Weights of a small image diffusion model: 21.2M parameters, activation star_relu.
Rows from expert 3 of block 7, named by matrix and row number. Rows with one number belong to one neuron. Each number is 50 + 15 x the weight over its row's rms, rounded and kept within 0 to 99. All counts start at 0.
# up: expert up (model.blocks.7.mlp.up, 4x192x384), inputs 154-230
# down: expert down (model.blocks.7.mlp.down, 4x384x192, transposed), outputs 154-230
up.92:86 54 52 33 41 30 40 42 61 34 51 41 35 71 50 75 36 52 55 32 39 56 71 27 52 41 48 45 91 52 34 77 59 59 62 43 45 61 66 59 40 65 60 43 32 49 46 33 72 40 41 52 51 68 45 43 45 59 59 63 55 31 46 41 38 37 55 74 66 41 71 19 60 42 51 58 45
up.93:58 55 33 61 55 15 48 20 48 43 60 47 68 52 54 67 73 49 46 60 53 52 67 51 27 57 69 41 14 53 51 34 41 41 47 32 45 34 73 63 33 29 69 58 67 40 45 67 42 43 38 60 67 58 64 74 58 71 46 44 41 33 48 51 52 56 34 39 70 22 51 75 53 49 28 56 37
up.95:24 70 61 64 72 65 46 39 34 66 43 70 71 42 44 77 56 63 32 38 54 60 82 31 68 49 53 47 51 82 62 58 41 49 67 57 47 52 31 30 64 45 44 41 41 40 73 58 41 42 83 54 37 63 51 30 40 46 64 58 49 36 43 22 44 50 63 42 98 57 33 64 43 10 35 62 52
up.97:56 52 58 52 45 44 35 67 66 38 22 50 48 50 55 63 34 76 64 67 47 38 37 74 60 50 62 66 48 66 12 41 66 64 51 66 23 56 61 48 62 82 27 50 48 21 07 27 58 27 57 43 37 46 50 05 56 58 55 57 69 44 33 36 54 57 52 42 64 42 34 46 72 43 29 74 41
up.100:54 69 70 60 00 61 30 59 64 42 07 23 48 46 46 64 70 44 56 30 56 51 55 77 65 42 48 36 73 93 52 55 61 68 43 31 35 46 52 61 53 23 34 58 64 40 47 51 47 32 70 17 46 52 62 67 56 51 77 52 53 50 87 52 52 44 45 60 45 47 34 51 78 54 72 39 22
up.104:61 47 33 38 36 51 36 32 75 72 55 75 40 44 60 17 35 52 36 68 53 53 25 30 46 57 82 85 29 55 24 49 08 52 67 40 35 74 47 67 61 86 67 40 49 39 47 52 25 49 16 37 56 61 72 44 40 56 73 29 37 53 17 72 34 66 36 46 39 62 88 50 63 62 59 61 49
up.105:40 69 74 27 23 49 62 46 48 73 82 33 78 35 49 48 52 58 19 57 44 54 08 82 68 61 21 57 64 85 57 24 68 36 69 64 24 40 48 38 47 48 62 49 40 36 43 27 68 63 53 70 22 48 51 59 57 49 42 50 53 64 85 62 58 44 32 46 51 62 58 46 67 48 44 43 41
up.106:51 47 63 58 59 67 41 48 68 30 71 61 39 54 55 53 48 51 40 51 64 44 44 41 49 54 52 71 72 49 38 27 59 82 69 21 58 68 58 51 47 46 75 62 54 37 40 23 60 43 67 25 35 61 86 43 59 53 37 43 49 23 49 54 62 65 59 75 51 59 59 16 39 52 74 54 53
up.108:48 53 48 39 70 48 33 36 45 31 61 40 56 40 58 70 37 39 34 63 78 60 44 63 48 45 27 77 64 55 37 48 55 60 53 48 71 63 45 44 60 44 78 55 72 29 40 50 43 28 58 32 55 45 90 40 51 57 33 44 50 34 41 49 43 57 65 52 26 42 57 43 81 39 76 63 39
up.109:75 57 39 43 59 33 37 62 42 62 63 38 50 44 57 62 43 53 36 61 54 67 52 61 32 51 56 64 43 53 11 40 47 59 57 60 58 51 31 53 39 29 65 38 74 35 53 56 53 33 35 52 52 39 74 58 48 84 29 33 53 42 26 57 38 48 52 37 34 45 64 46 73 21 58 61 64
up.110:70 67 33 49 32 61 67 46 51 67 48 53 49 56 34 73 67 43 64 33 48 63 46 20 67 56 59 54 45 48 37 64 33 69 46 43 32 63 54 09 43 49 56 42 50 56 24 35 52 53 66 37 73 42 58 52 42 50 78 60 38 56 34 59 59 43 62 56 47 54 36 86 71 62 57 23 53
up.111:57 38 70 24 40 49 45 71 48 38 66 50 45 42 58 61 45 38 74 66 72 53 22 56 68 56 44 56 39 42 51 63 41 74 73 33 48 64 60 54 51 25 25 44 40 43 54 37 50 70 37 56 40 22 76 50 61 37 42 56 00 46 51 46 22 69 73 34 43 57 28 52 79 45 52 45 44
up.112:56 59 59 62 65 60 52 22 43 71 54 22 69 43 40 86 67 62 56 50 52 63 20 50 53 66 56 50 32 56 42 41 59 68 54 42 77 50 63 60 51 46 82 42 71 42 40 53 71 52 52 55 51 51 58 58 54 68 47 32 37 45 30 65 55 40 75 34 28 74 35 41 72 58 62 65 46
up.113:54 37 54 56 24 27 34 22 40 60 50 84 75 54 55 85 21 56 45 60 39 34 31 69 66 50 50 65 44 57 67 35 60 47 55 53 70 25 46 49 55 09 61 77 54 52 55 76 34 25 51 63 51 37 72 57 50 63 46 28 55 27 57 57 23 50 21 28 66 54 46 18 92 57 32 61 27
up.114:65 62 40 28 47 55 44 48 69 38 43 42 50 22 41 81 41 41 62 41 73 37 73 42 48 42 60 48 46 37 20 38 29 53 49 44 61 35 41 53 61 43 73 51 88 68 44 18 46 28 57 23 41 29 56 42 67 41 37 52 40 53 55 52 72 30 62 63 64 43 47 53 64 00 86 45 35
up.115:72 63 31 65 36 58 60 47 58 37 52 57 54 40 41 50 56 24 50 49 57 59 55 38 89 40 38 34 42 51 63 44 60 43 38 49 47 51 82 51 54 44 59 57 60 21 53 35 42 54 46 70 59 43 44 42 48 23 53 52 39 58 42 61 51 39 78 24 34 68 15 45 44 45 63 33 43
up.117:57 43 56 51 41 57 57 29 58 31 65 41 57 44 67 54 42 58 91 81 61 56 31 34 40 52 52 60 46 53 61 33 53 60 50 44 56 58 59 49 57 66 64 43 31 64 48 75 53 41 19 54 59 31 50 29 55 51 52 67 24 53 56 76 43 36 50 28 63 68 39 69 49 65 60 29 59
up.118:57 48 56 66 58 29 31 24 28 46 47 44 76 34 61 60 67 68 32 55 69 57 45 56 38 50 57 80 62 55 47 38 89 33 35 34 40 45 42 40 29 50 36 21 75 56 37 55 68 32 44 63 46 46 58 47 45 38 64 58 85 51 38 64 43 67 48 36 51 55 20 42 83 40 63 40 53
up.119:80 56 61 44 61 39 45 38 53 46 77 46 58 32 56 68 35 39 57 62 61 59 52 58 36 47 54 55 71 56 22 30 35 68 61 57 49 68 49 53 55 66 81 49 74 52 48 73 43 25 44 34 58 29 71 43 28 96 25 62 51 62 44 46 42 66 75 51 44 58 41 39 69 38 62 75 43
up.120:44 57 37 56 38 54 61 37 45 15 61 56 50 52 36 36 43 48 55 43 53 45 37 48 51 55 61 66 44 59 50 51 79 67 43 46 44 39 42 28 55 32 52 68 50 45 58 52 73 39 42 71 16 48 82 37 47 55 58 64 41 40 37 44 52 52 42 34 71 60 56 65 53 32 48 47 32
up.122:44 45 76 35 46 27 37 27 62 50 74 38 48 85 66 50 76 65 41 78 48 52 51 26 21 42 46 59 44 58 48 30 64 55 45 34 61 62 31 34 30 35 73 49 48 74 71 55 42 50 47 43 41 47 25 34 26 84 42 57 47 22 68 50 45 58 38 55 39 48 28 21 56 31 69 17 59
up.123:86 63 82 42 62 50 64 82 59 24 79 35 42 37 39 65 68 42 41 73 49 58 34 56 30 48 54 59 34 54 58 41 47 77 99 66 44 26 38 68 57 65 55 42 44 55 38 51 41 64 75 43 52 53 57 51 68 36 41 18 48 40 64 29 57 38 80 42 48 34 48 50 51 36 49 45 41
up.124:59 54 44 64 47 52 53 43 52 46 58 53 60 44 17 38 48 36 22 40 70 37 48 62 58 47 31 36 65 54 16 54 63 59 92 43 49 43 51 61 71 27 57 38 62 72 32 72 59 32 40 56 45 86 38 35 55 66 66 18 59 69 51 50 44 44 68 40 39 68 32 51 69 51 70 62 30
up.125:44 34 43 51 55 23 44 46 42 54 66 40 46 40 30 53 39 22 57 41 57 55 42 70 58 28 50 53 82 30 11 51 84 51 59 30 49 69 48 38 37 48 58 42 60 91 56 79 43 55 76 61 45 57 79 39 49 40 56 72 56 36 33 69 42 52 48 63 44 27 61 67 68 40 59 71 54
up.127:53 24 65 68 50 38 26 47 72 68 99 53 33 43 66 37 31 38 58 53 65 69 76 66 41 40 09 42 29 52 26 28 38 65 47 59 49 57 39 53 66 41 41 39 36 42 55 58 48 41 61 57 52 44 45 83 77 38 48 33 19 66 69 72 65 57 55 30 50 38 40 62 64 70 54 44 59
up.130:49 54 60 35 42 65 58 53 48 67 68 54 42 51 38 47 22 50 49 71 70 70 67 52 56 72 59 55 63 38 81 33 49 58 20 53 44 60 69 23 58 50 53 23 47 60 30 57 51 69 61 61 62 60 51 50 44 49 52 64 43 50 40 62 43 50 53 52 46 65 56 52 54 45 67 58 21
up.131:55 90 36 73 54 67 50 44 36 30 52 45 61 35 48 76 66 42 42 62 68 29 43 35 54 64 58 41 40 75 49 62 35 38 65 52 46 45 67 67 64 26 47 41 53 37 28 44 62 31 66 47 66 51 46 56 62 49 27 70 50 56 47 60 30 47 42 62 45 28 65 60 82 42 36 54 39
up.132:55 64 61 61 62 62 53 35 60 44 54 29 57 35 65 44 42 25 09 34 76 48 43 60 47 73 62 80 65 45 41 39 63 71 62 52 59 38 42 50 48 51 99 40 65 46 43 67 28 27 77 51 48 37 88 57 56 70 22 52 32 24 59 44 37 46 51 55 53 69 46 53 63 29 52 77 46
up.133:59 50 40 28 58 61 55 29 63 39 32 55 46 38 27 64 34 56 36 54 38 32 53 68 51 58 44 40 75 77 31 46 63 82 56 33 63 56 49 44 48 23 58 50 71 28 48 78 31 42 57 15 43 55 47 45 26 47 67 58 57 49 54 45 64 60 63 44 37 53 52 57 42 29 61 48 71
up.136:68 66 12 51 80 36 20 34 44 66 41 45 53 59 57 43 33 53 28 58 53 35 37 43 55 64 15 83 40 44 50 44 38 44 47 26 55 54 26 43 51 64 54 47 68 71 33 66 38 16 47 35 44 50 36 44 48 62 40 28 34 27 70 39 42 75 46 62 59 61 31 14 30 58 19 36 53
up.137:46 43 38 39 49 44 42 63 69 42 54 34 20 48 57 79 66 51 75 68 55 41 57 32 44 60 40 46 33 60 50 51 55 50 31 51 66 63 56 30 41 52 64 53 78 60 55 34 45 78 54 56 29 14 79 46 39 41 55 75 73 40 53 55 76 63 74 38 66 58 55 51 54 32 31 58 68
up.138:46 48 41 32 65 37 50 46 46 73 53 42 89 54 50 48 79 52 67 41 64 43 48 42 47 46 47 40 51 37 51 48 45 63 44 33 69 48 65 66 51 39 34 39 62 60 48 47 64 09 46 38 41 39 38 33 20 40 35 24 53 67 38 51 58 70 48 46 34 18 60 27 75 66 22 26 60
up.143:33 64 89 32 59 66 57 61 71 35 32 53 37 48 45 27 61 25 68 51 62 48 55 40 45 21 68 41 69 47 43 56 52 49 44 31 17 64 41 68 28 51 57 36 59 35 50 46 33 37 52 11 36 61 50 67 42 60 54 67 50 25 63 48 56 60 48 63 47 65 48 38 53 19 57 49 69
up.145:29 51 47 37 64 65 43 43 63 52 48 44 60 39 46 35 23 41 35 21 60 21 18 51 64 60 58 48 72 62 56 83 59 40 53 39 35 56 20 57 65 40 67 62 62 58 55 76 61 28 46 46 79 51 46 25 42 53 64 47 54 84 54 44 37 51 40 31 48 63 39 52 34 58 43 34 40
up.148:57 70 57 59 44 48 55 65 38 50 58 78 91 59 69 52 45 32 48 51 62 28 47 52 61 43 82 64 63 89 76 49 67 60 32 40 43 76 33 44 34 52 56 60 44 54 42 51 46 72 69 30 77 61 49 37 41 69 48 36 54 74 51 70 70 36 62 48 53 55 65 15 30 55 48 52 55
up.151:57 50 43 56 28 48 46 65 36 15 55 49 33 52 45 52 53 47 26 41 58 57 59 83 72 50 33 41 82 54 51 65 44 54 52 36 54 41 25 55 37 62 55 38 50 37 55 34 76 72 41 24 33 31 62 26 31 34 08 78 55 25 63 29 48 41 29 48 17 63 47 53 47 66 53 70 43
up.152:67 45 73 59 51 60 57 62 53 43 47 43 50 70 18 36 41 70 44 57 63 73 81 28 43 46 35 62 55 62 37 46 43 48 54 32 38 52 39 53 36 58 53 27 42 55 35 60 55 43 72 30 57 39 58 63 53 65 47 56 35 26 24 37 60 41 58 36 55 47 35 63 74 39 41 80 77
up.153:62 45 60 49 57 57 33 37 56 55 64 41 57 30 56 82 46 47 51 62 33 61 53 61 56 49 57 56 59 46 52 51 46 36 75 31 82 61 41 70 52 51 71 49 57 57 22 50 29 39 56 51 49 41 69 57 35 63 30 63 76 50 63 36 26 31 41 29 53 47 57 40 65 41 59 63 60
up.154:72 63 43 70 25 35 35 50 47 29 64 50 77 21 51 57 54 29 49 44 96 53 65 36 68 51 69 66 38 49 70 35 75 34 55 66 42 44 39 16 47 49 70 42 41 36 81 69 48 40 38 39 58 41 54 63 56 52 45 34 46 51 73 37 29 81 44 49 71 59 40 60 65 40 58 76 32
up.156:66 63 33 29 48 51 33 50 62 37 49 43 40 41 69 54 73 21 21 73 45 31 37 49 36 55 56 60 58 53 57 51 72 31 42 60 50 44 48 68 55 34 25 59 46 33 46 36 37 57 38 45 53 23 45 59 38 50 37 41 60 34 62 43 55 76 38 60 18 82 72 23 67 47 34 54 42
up.158:35 26 66 94 65 40 30 51 51 69 37 45 58 26 33 40 45 47 53 36 25 69 52 70 47 34 62 59 52 30 63 39 38 42 46 57 42 66 27 24 35 74 69 61 41 63 21 35 63 44 40 37 51 39 99 48 59 76 59 46 47 71 30 36 60 50 52 58 43 59 38 44 24 42 31 64 45
up.159:49 37 39 46 41 83 36 47 48 68 42 57 60 48 39 67 32 59 47 39 56 33 38 63 68 24 73 71 49 38 55 37 36 32 57 29 70 50 57 46 41 46 59 74 60 42 41 73 67 37 51 50 61 72 44 34 44 72 66 31 34 62 42 51 61 52 58 70 41 64 73 64 61 42 77 55 37
up.161:35 34 75 11 50 55 35 63 46 49 57 55 64 66 54 51 38 47 50 60 40 66 50 41 42 48 42 81 44 46 26 49 24 26 67 49 69 35 72 65 47 61 68 69 48 58 49 47 29 54 44 47 61 39 78 59 25 95 46 52 58 46 33 48 28 50 41 43 39 56 59 47 43 23 39 63 45
up.163:48 55 63 64 34 40 34 46 71 37 57 73 32 44 35 49 51 45 53 57 46 51 28 67 37 42 61 57 15 29 40 45 53 39 69 58 57 33 62 73 49 52 57 57 86 48 30 23 38 28 61 64 46 53 63 37 38 69 11 56 68 65 38 41 59 45 47 42 42 70 53 37 43 32 69 71 34
down.92:47 39 35 56 41 39 56 38 48 62 91 57 54 27 54 04 47 31 75 50 55 61 47 38 52 62 35 18 62 72 55 72 50 62 61 43 72 58 82 63 35 67 43 33 59 55 58 74 29 62 34 64 59 61 65 48 49 50 57 52 43 55 43 68 37 48 50 45 49 30 22 61 39 63 87 41 49
down.93:46 41 39 59 40 40 60 34 48 64 87 63 58 24 52 08 47 35 71 56 55 67 48 41 53 62 38 20 62 73 53 72 52 68 65 39 73 63 81 61 32 70 41 30 62 53 58 75 28 66 35 61 60 60 62 47 49 51 60 49 44 54 41 69 35 53 52 41 47 35 18 58 38 62 86 32 49
down.95:45 44 42 57 41 42 62 36 44 59 84 58 54 24 51 07 54 39 69 54 57 67 39 34 45 66 35 17 64 73 54 66 52 68 61 41 69 64 82 62 29 71 39 27 57 53 54 77 23 63 35 62 58 67 62 51 44 46 65 48 48 45 42 64 39 53 52 45 48 42 17 60 33 58 91 28 49
down.97:48 39 36 62 42 41 60 39 48 66 87 60 55 26 55 05 51 36 67 57 49 67 51 40 56 69 35 21 63 74 51 70 52 63 64 39 71 68 80 58 35 64 42 37 65 55 59 77 26 65 33 59 61 64 62 49 48 55 58 52 49 54 41 72 36 49 51 40 44 42 14 60 35 65 88 33 53
down.100:45 45 39 62 39 40 57 29 45 64 86 59 58 26 49 06 46 38 70 58 57 68 48 39 58 64 37 24 61 73 52 72 53 68 62 42 72 62 79 62 34 71 41 28 61 58 55 76 27 67 39 61 58 66 66 47 54 52 62 45 46 57 40 72 37 60 50 48 44 33 23 60 38 61 84 35 47
down.104:47 42 39 59 43 46 61 35 50 67 88 61 52 20 48 15 44 33 76 63 52 61 50 42 52 66 38 24 59 70 55 74 58 68 69 37 70 54 82 62 31 70 39 31 58 53 65 78 32 64 40 75 59 60 63 40 54 54 59 50 45 55 39 66 29 55 56 44 53 39 18 57 41 69 89 37 54
down.105:50 42 42 61 38 43 61 34 47 63 90 58 57 24 52 04 47 39 73 58 55 69 48 34 46 64 35 21 61 70 49 73 49 64 66 39 68 62 80 63 32 69 40 33 57 53 59 79 26 64 32 63 58 63 62 46 51 48 58 49 43 56 41 69 38 56 51 44 47 40 23 59 38 62 88 33 48
down.106:52 42 44 61 39 43 58 38 44 70 79 60 55 29 52 06 50 35 69 58 56 70 53 47 53 64 35 24 60 74 54 65 48 67 64 39 61 58 75 65 34 72 39 35 59 58 58 80 28 73 33 61 61 61 64 44 47 49 61 45 45 46 47 72 30 53 50 43 54 44 16 59 45 64 85 27 49
down.108:48 41 32 54 39 42 58 37 46 62 85 62 57 23 55 10 50 40 70 58 55 60 50 44 53 59 37 24 59 71 60 63 53 66 62 36 75 59 82 59 32 67 45 31 61 55 57 73 28 63 37 66 55 59 63 44 47 51 64 55 42 53 40 70 35 49 53 49 46 39 21 57 38 58 91 32 55
down.109:46 42 37 59 40 39 60 35 49 65 87 60 57 25 52 08 48 34 71 58 57 67 49 39 53 63 38 20 62 73 53 71 52 68 64 40 70 63 82 61 32 70 41 32 63 53 58 75 27 66 33 63 59 62 62 47 48 51 60 48 45 55 42 69 37 51 51 42 46 34 19 59 39 63 86 33 50
down.110:44 40 40 57 41 38 63 35 47 60 90 61 55 24 50 11 46 36 72 56 61 66 51 43 52 68 41 20 61 74 49 73 53 68 64 36 69 61 79 62 31 67 40 35 60 57 58 74 25 64 39 67 59 61 66 43 45 49 54 46 43 56 38 68 36 52 52 41 47 35 22 57 37 64 86 34 49
down.111:54 43 36 58 38 47 63 31 47 65 85 58 54 22 51 04 50 39 70 58 58 59 53 37 52 66 35 20 64 75 53 76 49 68 64 47 71 68 83 67 33 75 34 29 64 55 66 79 32 67 35 61 58 60 63 51 46 54 56 44 40 51 41 68 39 50 56 46 46 40 17 58 41 63 84 26 58
down.112:50 44 44 59 40 40 64 36 46 65 87 59 52 29 50 05 46 32 72 55 55 62 51 41 52 68 44 21 64 66 51 67 52 70 59 45 69 61 78 57 32 67 37 30 61 57 58 79 24 66 39 67 63 63 63 49 49 43 57 50 46 59 43 72 35 53 53 44 45 34 23 54 39 62 80 29 43
down.113:48 41 39 61 39 39 60 35 47 67 89 58 56 22 51 08 49 35 72 58 57 67 49 40 50 65 37 18 61 74 54 68 50 68 64 39 72 61 80 63 30 70 43 30 61 55 58 74 29 67 34 62 58 62 63 47 49 50 62 49 44 56 40 69 36 50 54 43 47 36 18 59 40 64 85 34 50
down.114:48 42 40 61 42 40 60 35 46 65 86 62 56 25 53 09 47 35 72 58 57 66 50 39 53 64 39 23 61 73 55 69 51 69 68 42 71 62 82 60 31 68 39 30 61 54 57 75 27 67 36 62 59 62 65 48 51 50 59 47 45 56 41 68 37 52 53 42 48 35 16 57 38 66 84 31 52
down.115:44 40 44 67 38 36 57 39 52 65 85 58 51 26 55 04 48 35 69 59 58 65 49 44 53 65 32 25 58 76 50 70 53 60 61 34 68 59 77 59 33 72 37 37 61 55 54 81 30 62 37 63 59 67 64 45 51 49 61 44 44 55 37 65 32 51 52 41 46 36 23 52 40 66 86 28 50
down.117:55 42 35 68 48 35 57 34 45 64 81 63 60 21 57 13 44 24 63 50 58 59 54 47 56 65 42 20 57 77 53 77 45 73 62 36 69 56 73 61 47 70 45 38 66 63 54 74 29 62 31 54 56 57 65 54 39 48 60 51 40 43 45 70 35 52 48 41 48 30 21 55 39 75 82 31 51
down.118:47 41 39 60 40 38 59 39 46 65 88 60 55 25 52 10 49 34 73 58 55 65 47 38 51 67 40 21 62 73 52 72 51 68 62 40 70 61 80 61 31 69 41 33 62 51 57 75 28 63 34 64 58 63 66 47 51 49 59 50 44 54 41 69 37 53 50 40 45 33 21 60 39 63 87 30 49
down.119:47 43 37 60 40 38 59 36 47 63 88 60 56 22 51 08 47 33 70 59 54 65 48 40 51 62 39 19 62 73 55 71 51 66 65 40 71 61 81 61 32 71 41 32 62 53 58 76 27 66 34 63 58 62 64 48 47 50 60 49 44 55 40 70 36 52 51 41 46 35 18 58 40 62 86 33 49
down.120:48 41 36 60 40 38 60 33 48 67 87 62 58 24 49 06 51 32 73 58 55 65 51 42 53 63 37 18 60 72 53 71 51 67 63 39 70 63 76 63 33 74 40 32 62 52 57 73 28 67 39 65 59 64 63 46 50 50 58 48 43 56 43 68 38 55 52 42 45 36 19 57 40 61 82 30 48
down.122:46 42 37 59 39 39 57 38 47 65 86 61 55 24 50 07 48 35 70 57 56 65 47 42 52 66 38 20 62 72 54 72 51 67 65 40 69 63 79 61 32 70 43 33 63 53 58 77 26 65 34 62 58 60 61 47 49 51 61 48 44 55 42 69 39 52 51 45 46 35 18 59 39 63 87 32 49
down.123:49 43 39 65 43 43 59 36 43 66 83 58 51 30 53 09 50 35 78 60 59 69 52 40 49 60 38 22 63 77 51 69 50 67 71 33 71 63 73 56 30 71 47 34 63 55 58 76 33 63 30 51 59 62 59 49 51 48 63 52 40 58 39 70 40 59 54 46 51 34 18 61 36 64 84 34 49
down.124:51 37 53 59 42 44 63 37 41 61 93 57 57 16 57 01 56 31 75 63 53 70 53 38 52 64 31 22 63 74 55 63 52 63 62 39 63 59 81 56 26 73 37 34 53 43 56 63 24 67 41 68 57 53 70 40 54 48 54 55 42 63 38 67 36 56 51 46 46 43 23 56 39 69 81 26 50
down.125:44 46 37 62 38 42 64 41 43 65 84 59 60 29 50 05 50 34 69 58 55 61 46 38 49 62 36 17 66 76 55 66 50 66 62 42 70 65 78 65 33 70 40 31 58 57 57 77 30 66 34 62 58 60 64 50 56 55 54 48 44 55 43 69 41 58 55 47 48 39 22 59 38 67 87 29 51
down.127:49 42 39 59 41 40 57 36 49 64 84 62 59 22 53 10 50 34 71 59 58 63 51 42 50 63 36 18 61 73 58 68 50 64 61 37 69 60 78 62 28 70 43 28 61 57 57 75 25 66 31 63 60 61 65 47 49 52 58 49 46 55 40 74 38 49 51 44 48 34 13 59 40 61 87 32 53
down.130:48 44 35 58 39 41 58 37 47 65 88 58 55 25 51 07 49 34 70 60 55 67 49 42 50 66 38 22 62 70 54 73 51 70 63 37 72 63 79 62 32 70 42 32 63 54 59 76 26 63 36 61 60 60 65 44 47 49 59 45 43 58 43 70 35 51 53 43 47 35 20 58 39 62 90 33 49
down.131:45 37 46 54 32 44 53 32 68 69 83 57 62 13 48 03 45 39 74 55 47 70 36 56 61 57 32 39 64 71 47 81 55 78 68 47 84 57 77 56 27 64 57 31 55 53 62 66 38 40 30 70 62 59 60 41 49 39 69 41 43 50 45 64 32 56 62 35 44 35 27 69 35 59 87 32 37
down.132:47 39 38 63 39 40 58 37 47 63 87 59 59 22 51 09 44 37 71 59 57 65 49 43 49 60 39 18 60 71 55 70 47 58 65 44 65 66 80 59 28 75 41 30 59 50 56 69 30 65 35 66 63 63 60 49 49 49 58 48 45 57 40 71 35 53 53 40 44 39 21 62 40 61 82 37 47
down.133:49 46 38 63 42 35 57 37 48 60 87 61 55 19 54 04 49 29 73 54 53 68 52 45 52 60 43 22 61 68 55 67 48 64 62 41 69 58 81 59 35 66 40 32 62 50 59 74 26 66 32 65 62 60 63 47 52 53 60 45 46 54 44 71 37 54 52 47 46 33 20 52 40 62 88 33 47
down.136:47 39 41 58 38 39 59 43 46 69 87 56 55 22 47 06 44 30 74 60 56 62 44 37 53 61 36 19 58 72 47 74 50 73 69 40 65 67 73 63 32 65 42 29 56 45 57 72 34 59 35 64 60 61 67 48 46 51 53 51 44 52 37 70 34 48 52 39 44 33 22 63 46 56 89 36 51
down.137:49 39 37 58 41 44 59 37 46 65 92 59 54 20 56 09 50 33 70 58 56 68 48 39 53 65 40 23 63 70 54 71 49 68 61 37 71 61 79 61 33 70 40 31 64 50 58 72 28 63 30 62 58 65 64 49 46 52 61 51 47 55 43 71 35 50 51 44 47 34 17 58 38 61 86 35 50
down.138:46 42 36 62 35 41 58 35 49 64 85 60 56 25 49 10 46 36 69 58 59 65 49 40 51 66 36 19 66 78 51 70 49 67 62 43 74 63 78 61 28 71 44 31 64 53 58 72 29 66 37 63 57 62 64 45 48 50 60 53 45 53 39 65 38 53 54 41 49 35 17 60 37 62 84 36 49
down.143:47 41 41 57 38 40 64 38 48 67 91 58 55 24 49 03 49 35 73 54 56 63 49 40 51 63 38 20 63 73 52 71 49 69 69 35 71 64 79 61 29 69 42 37 62 52 59 80 26 66 35 60 61 60 63 53 45 47 58 50 46 53 42 68 40 56 53 42 46 36 16 58 37 66 87 35 53
down.145:41 47 44 58 44 44 65 36 48 66 93 54 59 21 55 09 48 33 73 58 54 67 45 33 52 60 38 24 55 70 61 72 47 61 68 40 64 69 77 56 33 60 43 35 52 51 52 76 29 68 35 66 57 51 60 47 52 51 59 46 37 55 39 69 26 56 59 49 45 41 20 57 36 64 88 36 39
down.148:50 46 34 62 39 40 62 35 43 62 90 61 55 29 50 13 52 35 68 58 60 67 48 43 55 64 39 23 65 76 55 70 52 70 66 34 68 64 75 56 33 70 39 33 62 53 60 73 31 68 35 59 62 64 64 47 47 48 58 46 45 57 42 77 39 49 49 40 48 31 19 57 40 60 85 33 54
down.151:50 42 32 57 43 35 63 33 48 65 87 57 57 25 59 09 49 29 73 57 61 67 52 46 53 69 45 22 64 75 52 70 54 63 68 48 67 49 80 57 32 72 33 29 59 53 61 71 34 61 34 64 60 60 60 43 45 42 56 51 49 57 39 74 37 60 49 36 46 30 23 56 40 61 87 33 51
down.152:49 42 35 61 42 37 57 34 47 66 83 63 55 28 53 04 50 33 66 61 53 67 49 42 50 61 42 23 60 68 59 73 54 64 64 38 75 66 79 62 31 72 41 36 62 54 58 74 28 68 34 66 55 60 67 48 46 52 59 50 40 55 39 70 40 56 49 39 51 36 20 60 38 62 81 31 50
down.153:47 44 39 58 36 40 59 38 48 65 88 60 55 23 52 07 48 35 70 59 59 66 50 42 49 66 37 21 60 75 52 69 55 66 64 42 66 57 82 60 33 68 43 28 61 55 59 75 28 61 33 62 61 65 64 45 51 51 58 48 45 55 39 69 38 50 55 39 46 33 20 58 40 62 88 33 50
down.154:41 41 39 62 43 42 66 35 50 73 89 59 58 27 49 10 48 37 73 61 57 67 41 44 56 69 35 21 60 77 61 75 44 66 65 42 67 65 81 62 34 63 36 31 55 49 55 73 34 69 38 69 55 64 61 45 46 51 52 46 54 56 35 67 39 51 51 36 40 36 21 60 45 69 85 34 50
down.156:51 39 41 62 38 43 57 37 49 68 92 64 55 21 48 13 47 31 64 61 62 65 46 44 48 66 45 20 57 73 49 67 51 68 66 41 70 65 77 64 32 70 48 33 57 58 62 74 27 67 35 62 58 58 65 45 49 48 61 50 42 56 40 66 28 44 52 39 49 35 20 53 35 65 80 29 50
down.158:50 40 40 59 38 40 56 35 44 63 89 59 57 28 51 05 47 34 69 58 57 65 48 42 52 63 39 20 61 71 50 73 47 70 64 40 68 60 83 62 26 71 44 31 63 52 60 74 27 66 33 63 58 64 68 48 49 50 63 48 45 55 39 68 36 52 50 45 48 38 20 58 38 60 87 31 49
down.159:48 44 35 60 36 40 60 37 46 65 86 60 54 24 54 09 48 33 72 55 53 69 49 39 50 67 39 19 63 75 53 68 52 69 60 40 71 62 80 60 33 68 42 29 66 53 56 77 26 63 34 63 58 63 63 46 44 50 59 53 44 54 41 72 36 52 53 40 45 33 21 60 35 61 85 33 52
down.161:46 42 38 58 40 40 59 35 48 66 88 60 57 24 51 08 48 33 70 57 56 66 49 42 52 63 38 19 62 74 54 71 50 69 65 40 71 62 81 61 32 70 42 30 61 54 58 76 28 64 34 62 59 63 63 47 48 51 59 48 45 54 41 69 37 51 51 42 46 35 20 58 38 64 85 32 49
down.163:44 39 39 63 38 42 56 34 57 63 80 57 52 22 54 06 51 34 72 55 59 74 46 38 52 63 40 25 59 70 59 71 50 56 63 43 66 59 78 59 29 67 45 29 57 56 60 77 28 67 32 65 60 59 66 45 49 55 63 53 46 53 39 65 40 52 49 43 48 33 15 59 42 57 93 34 53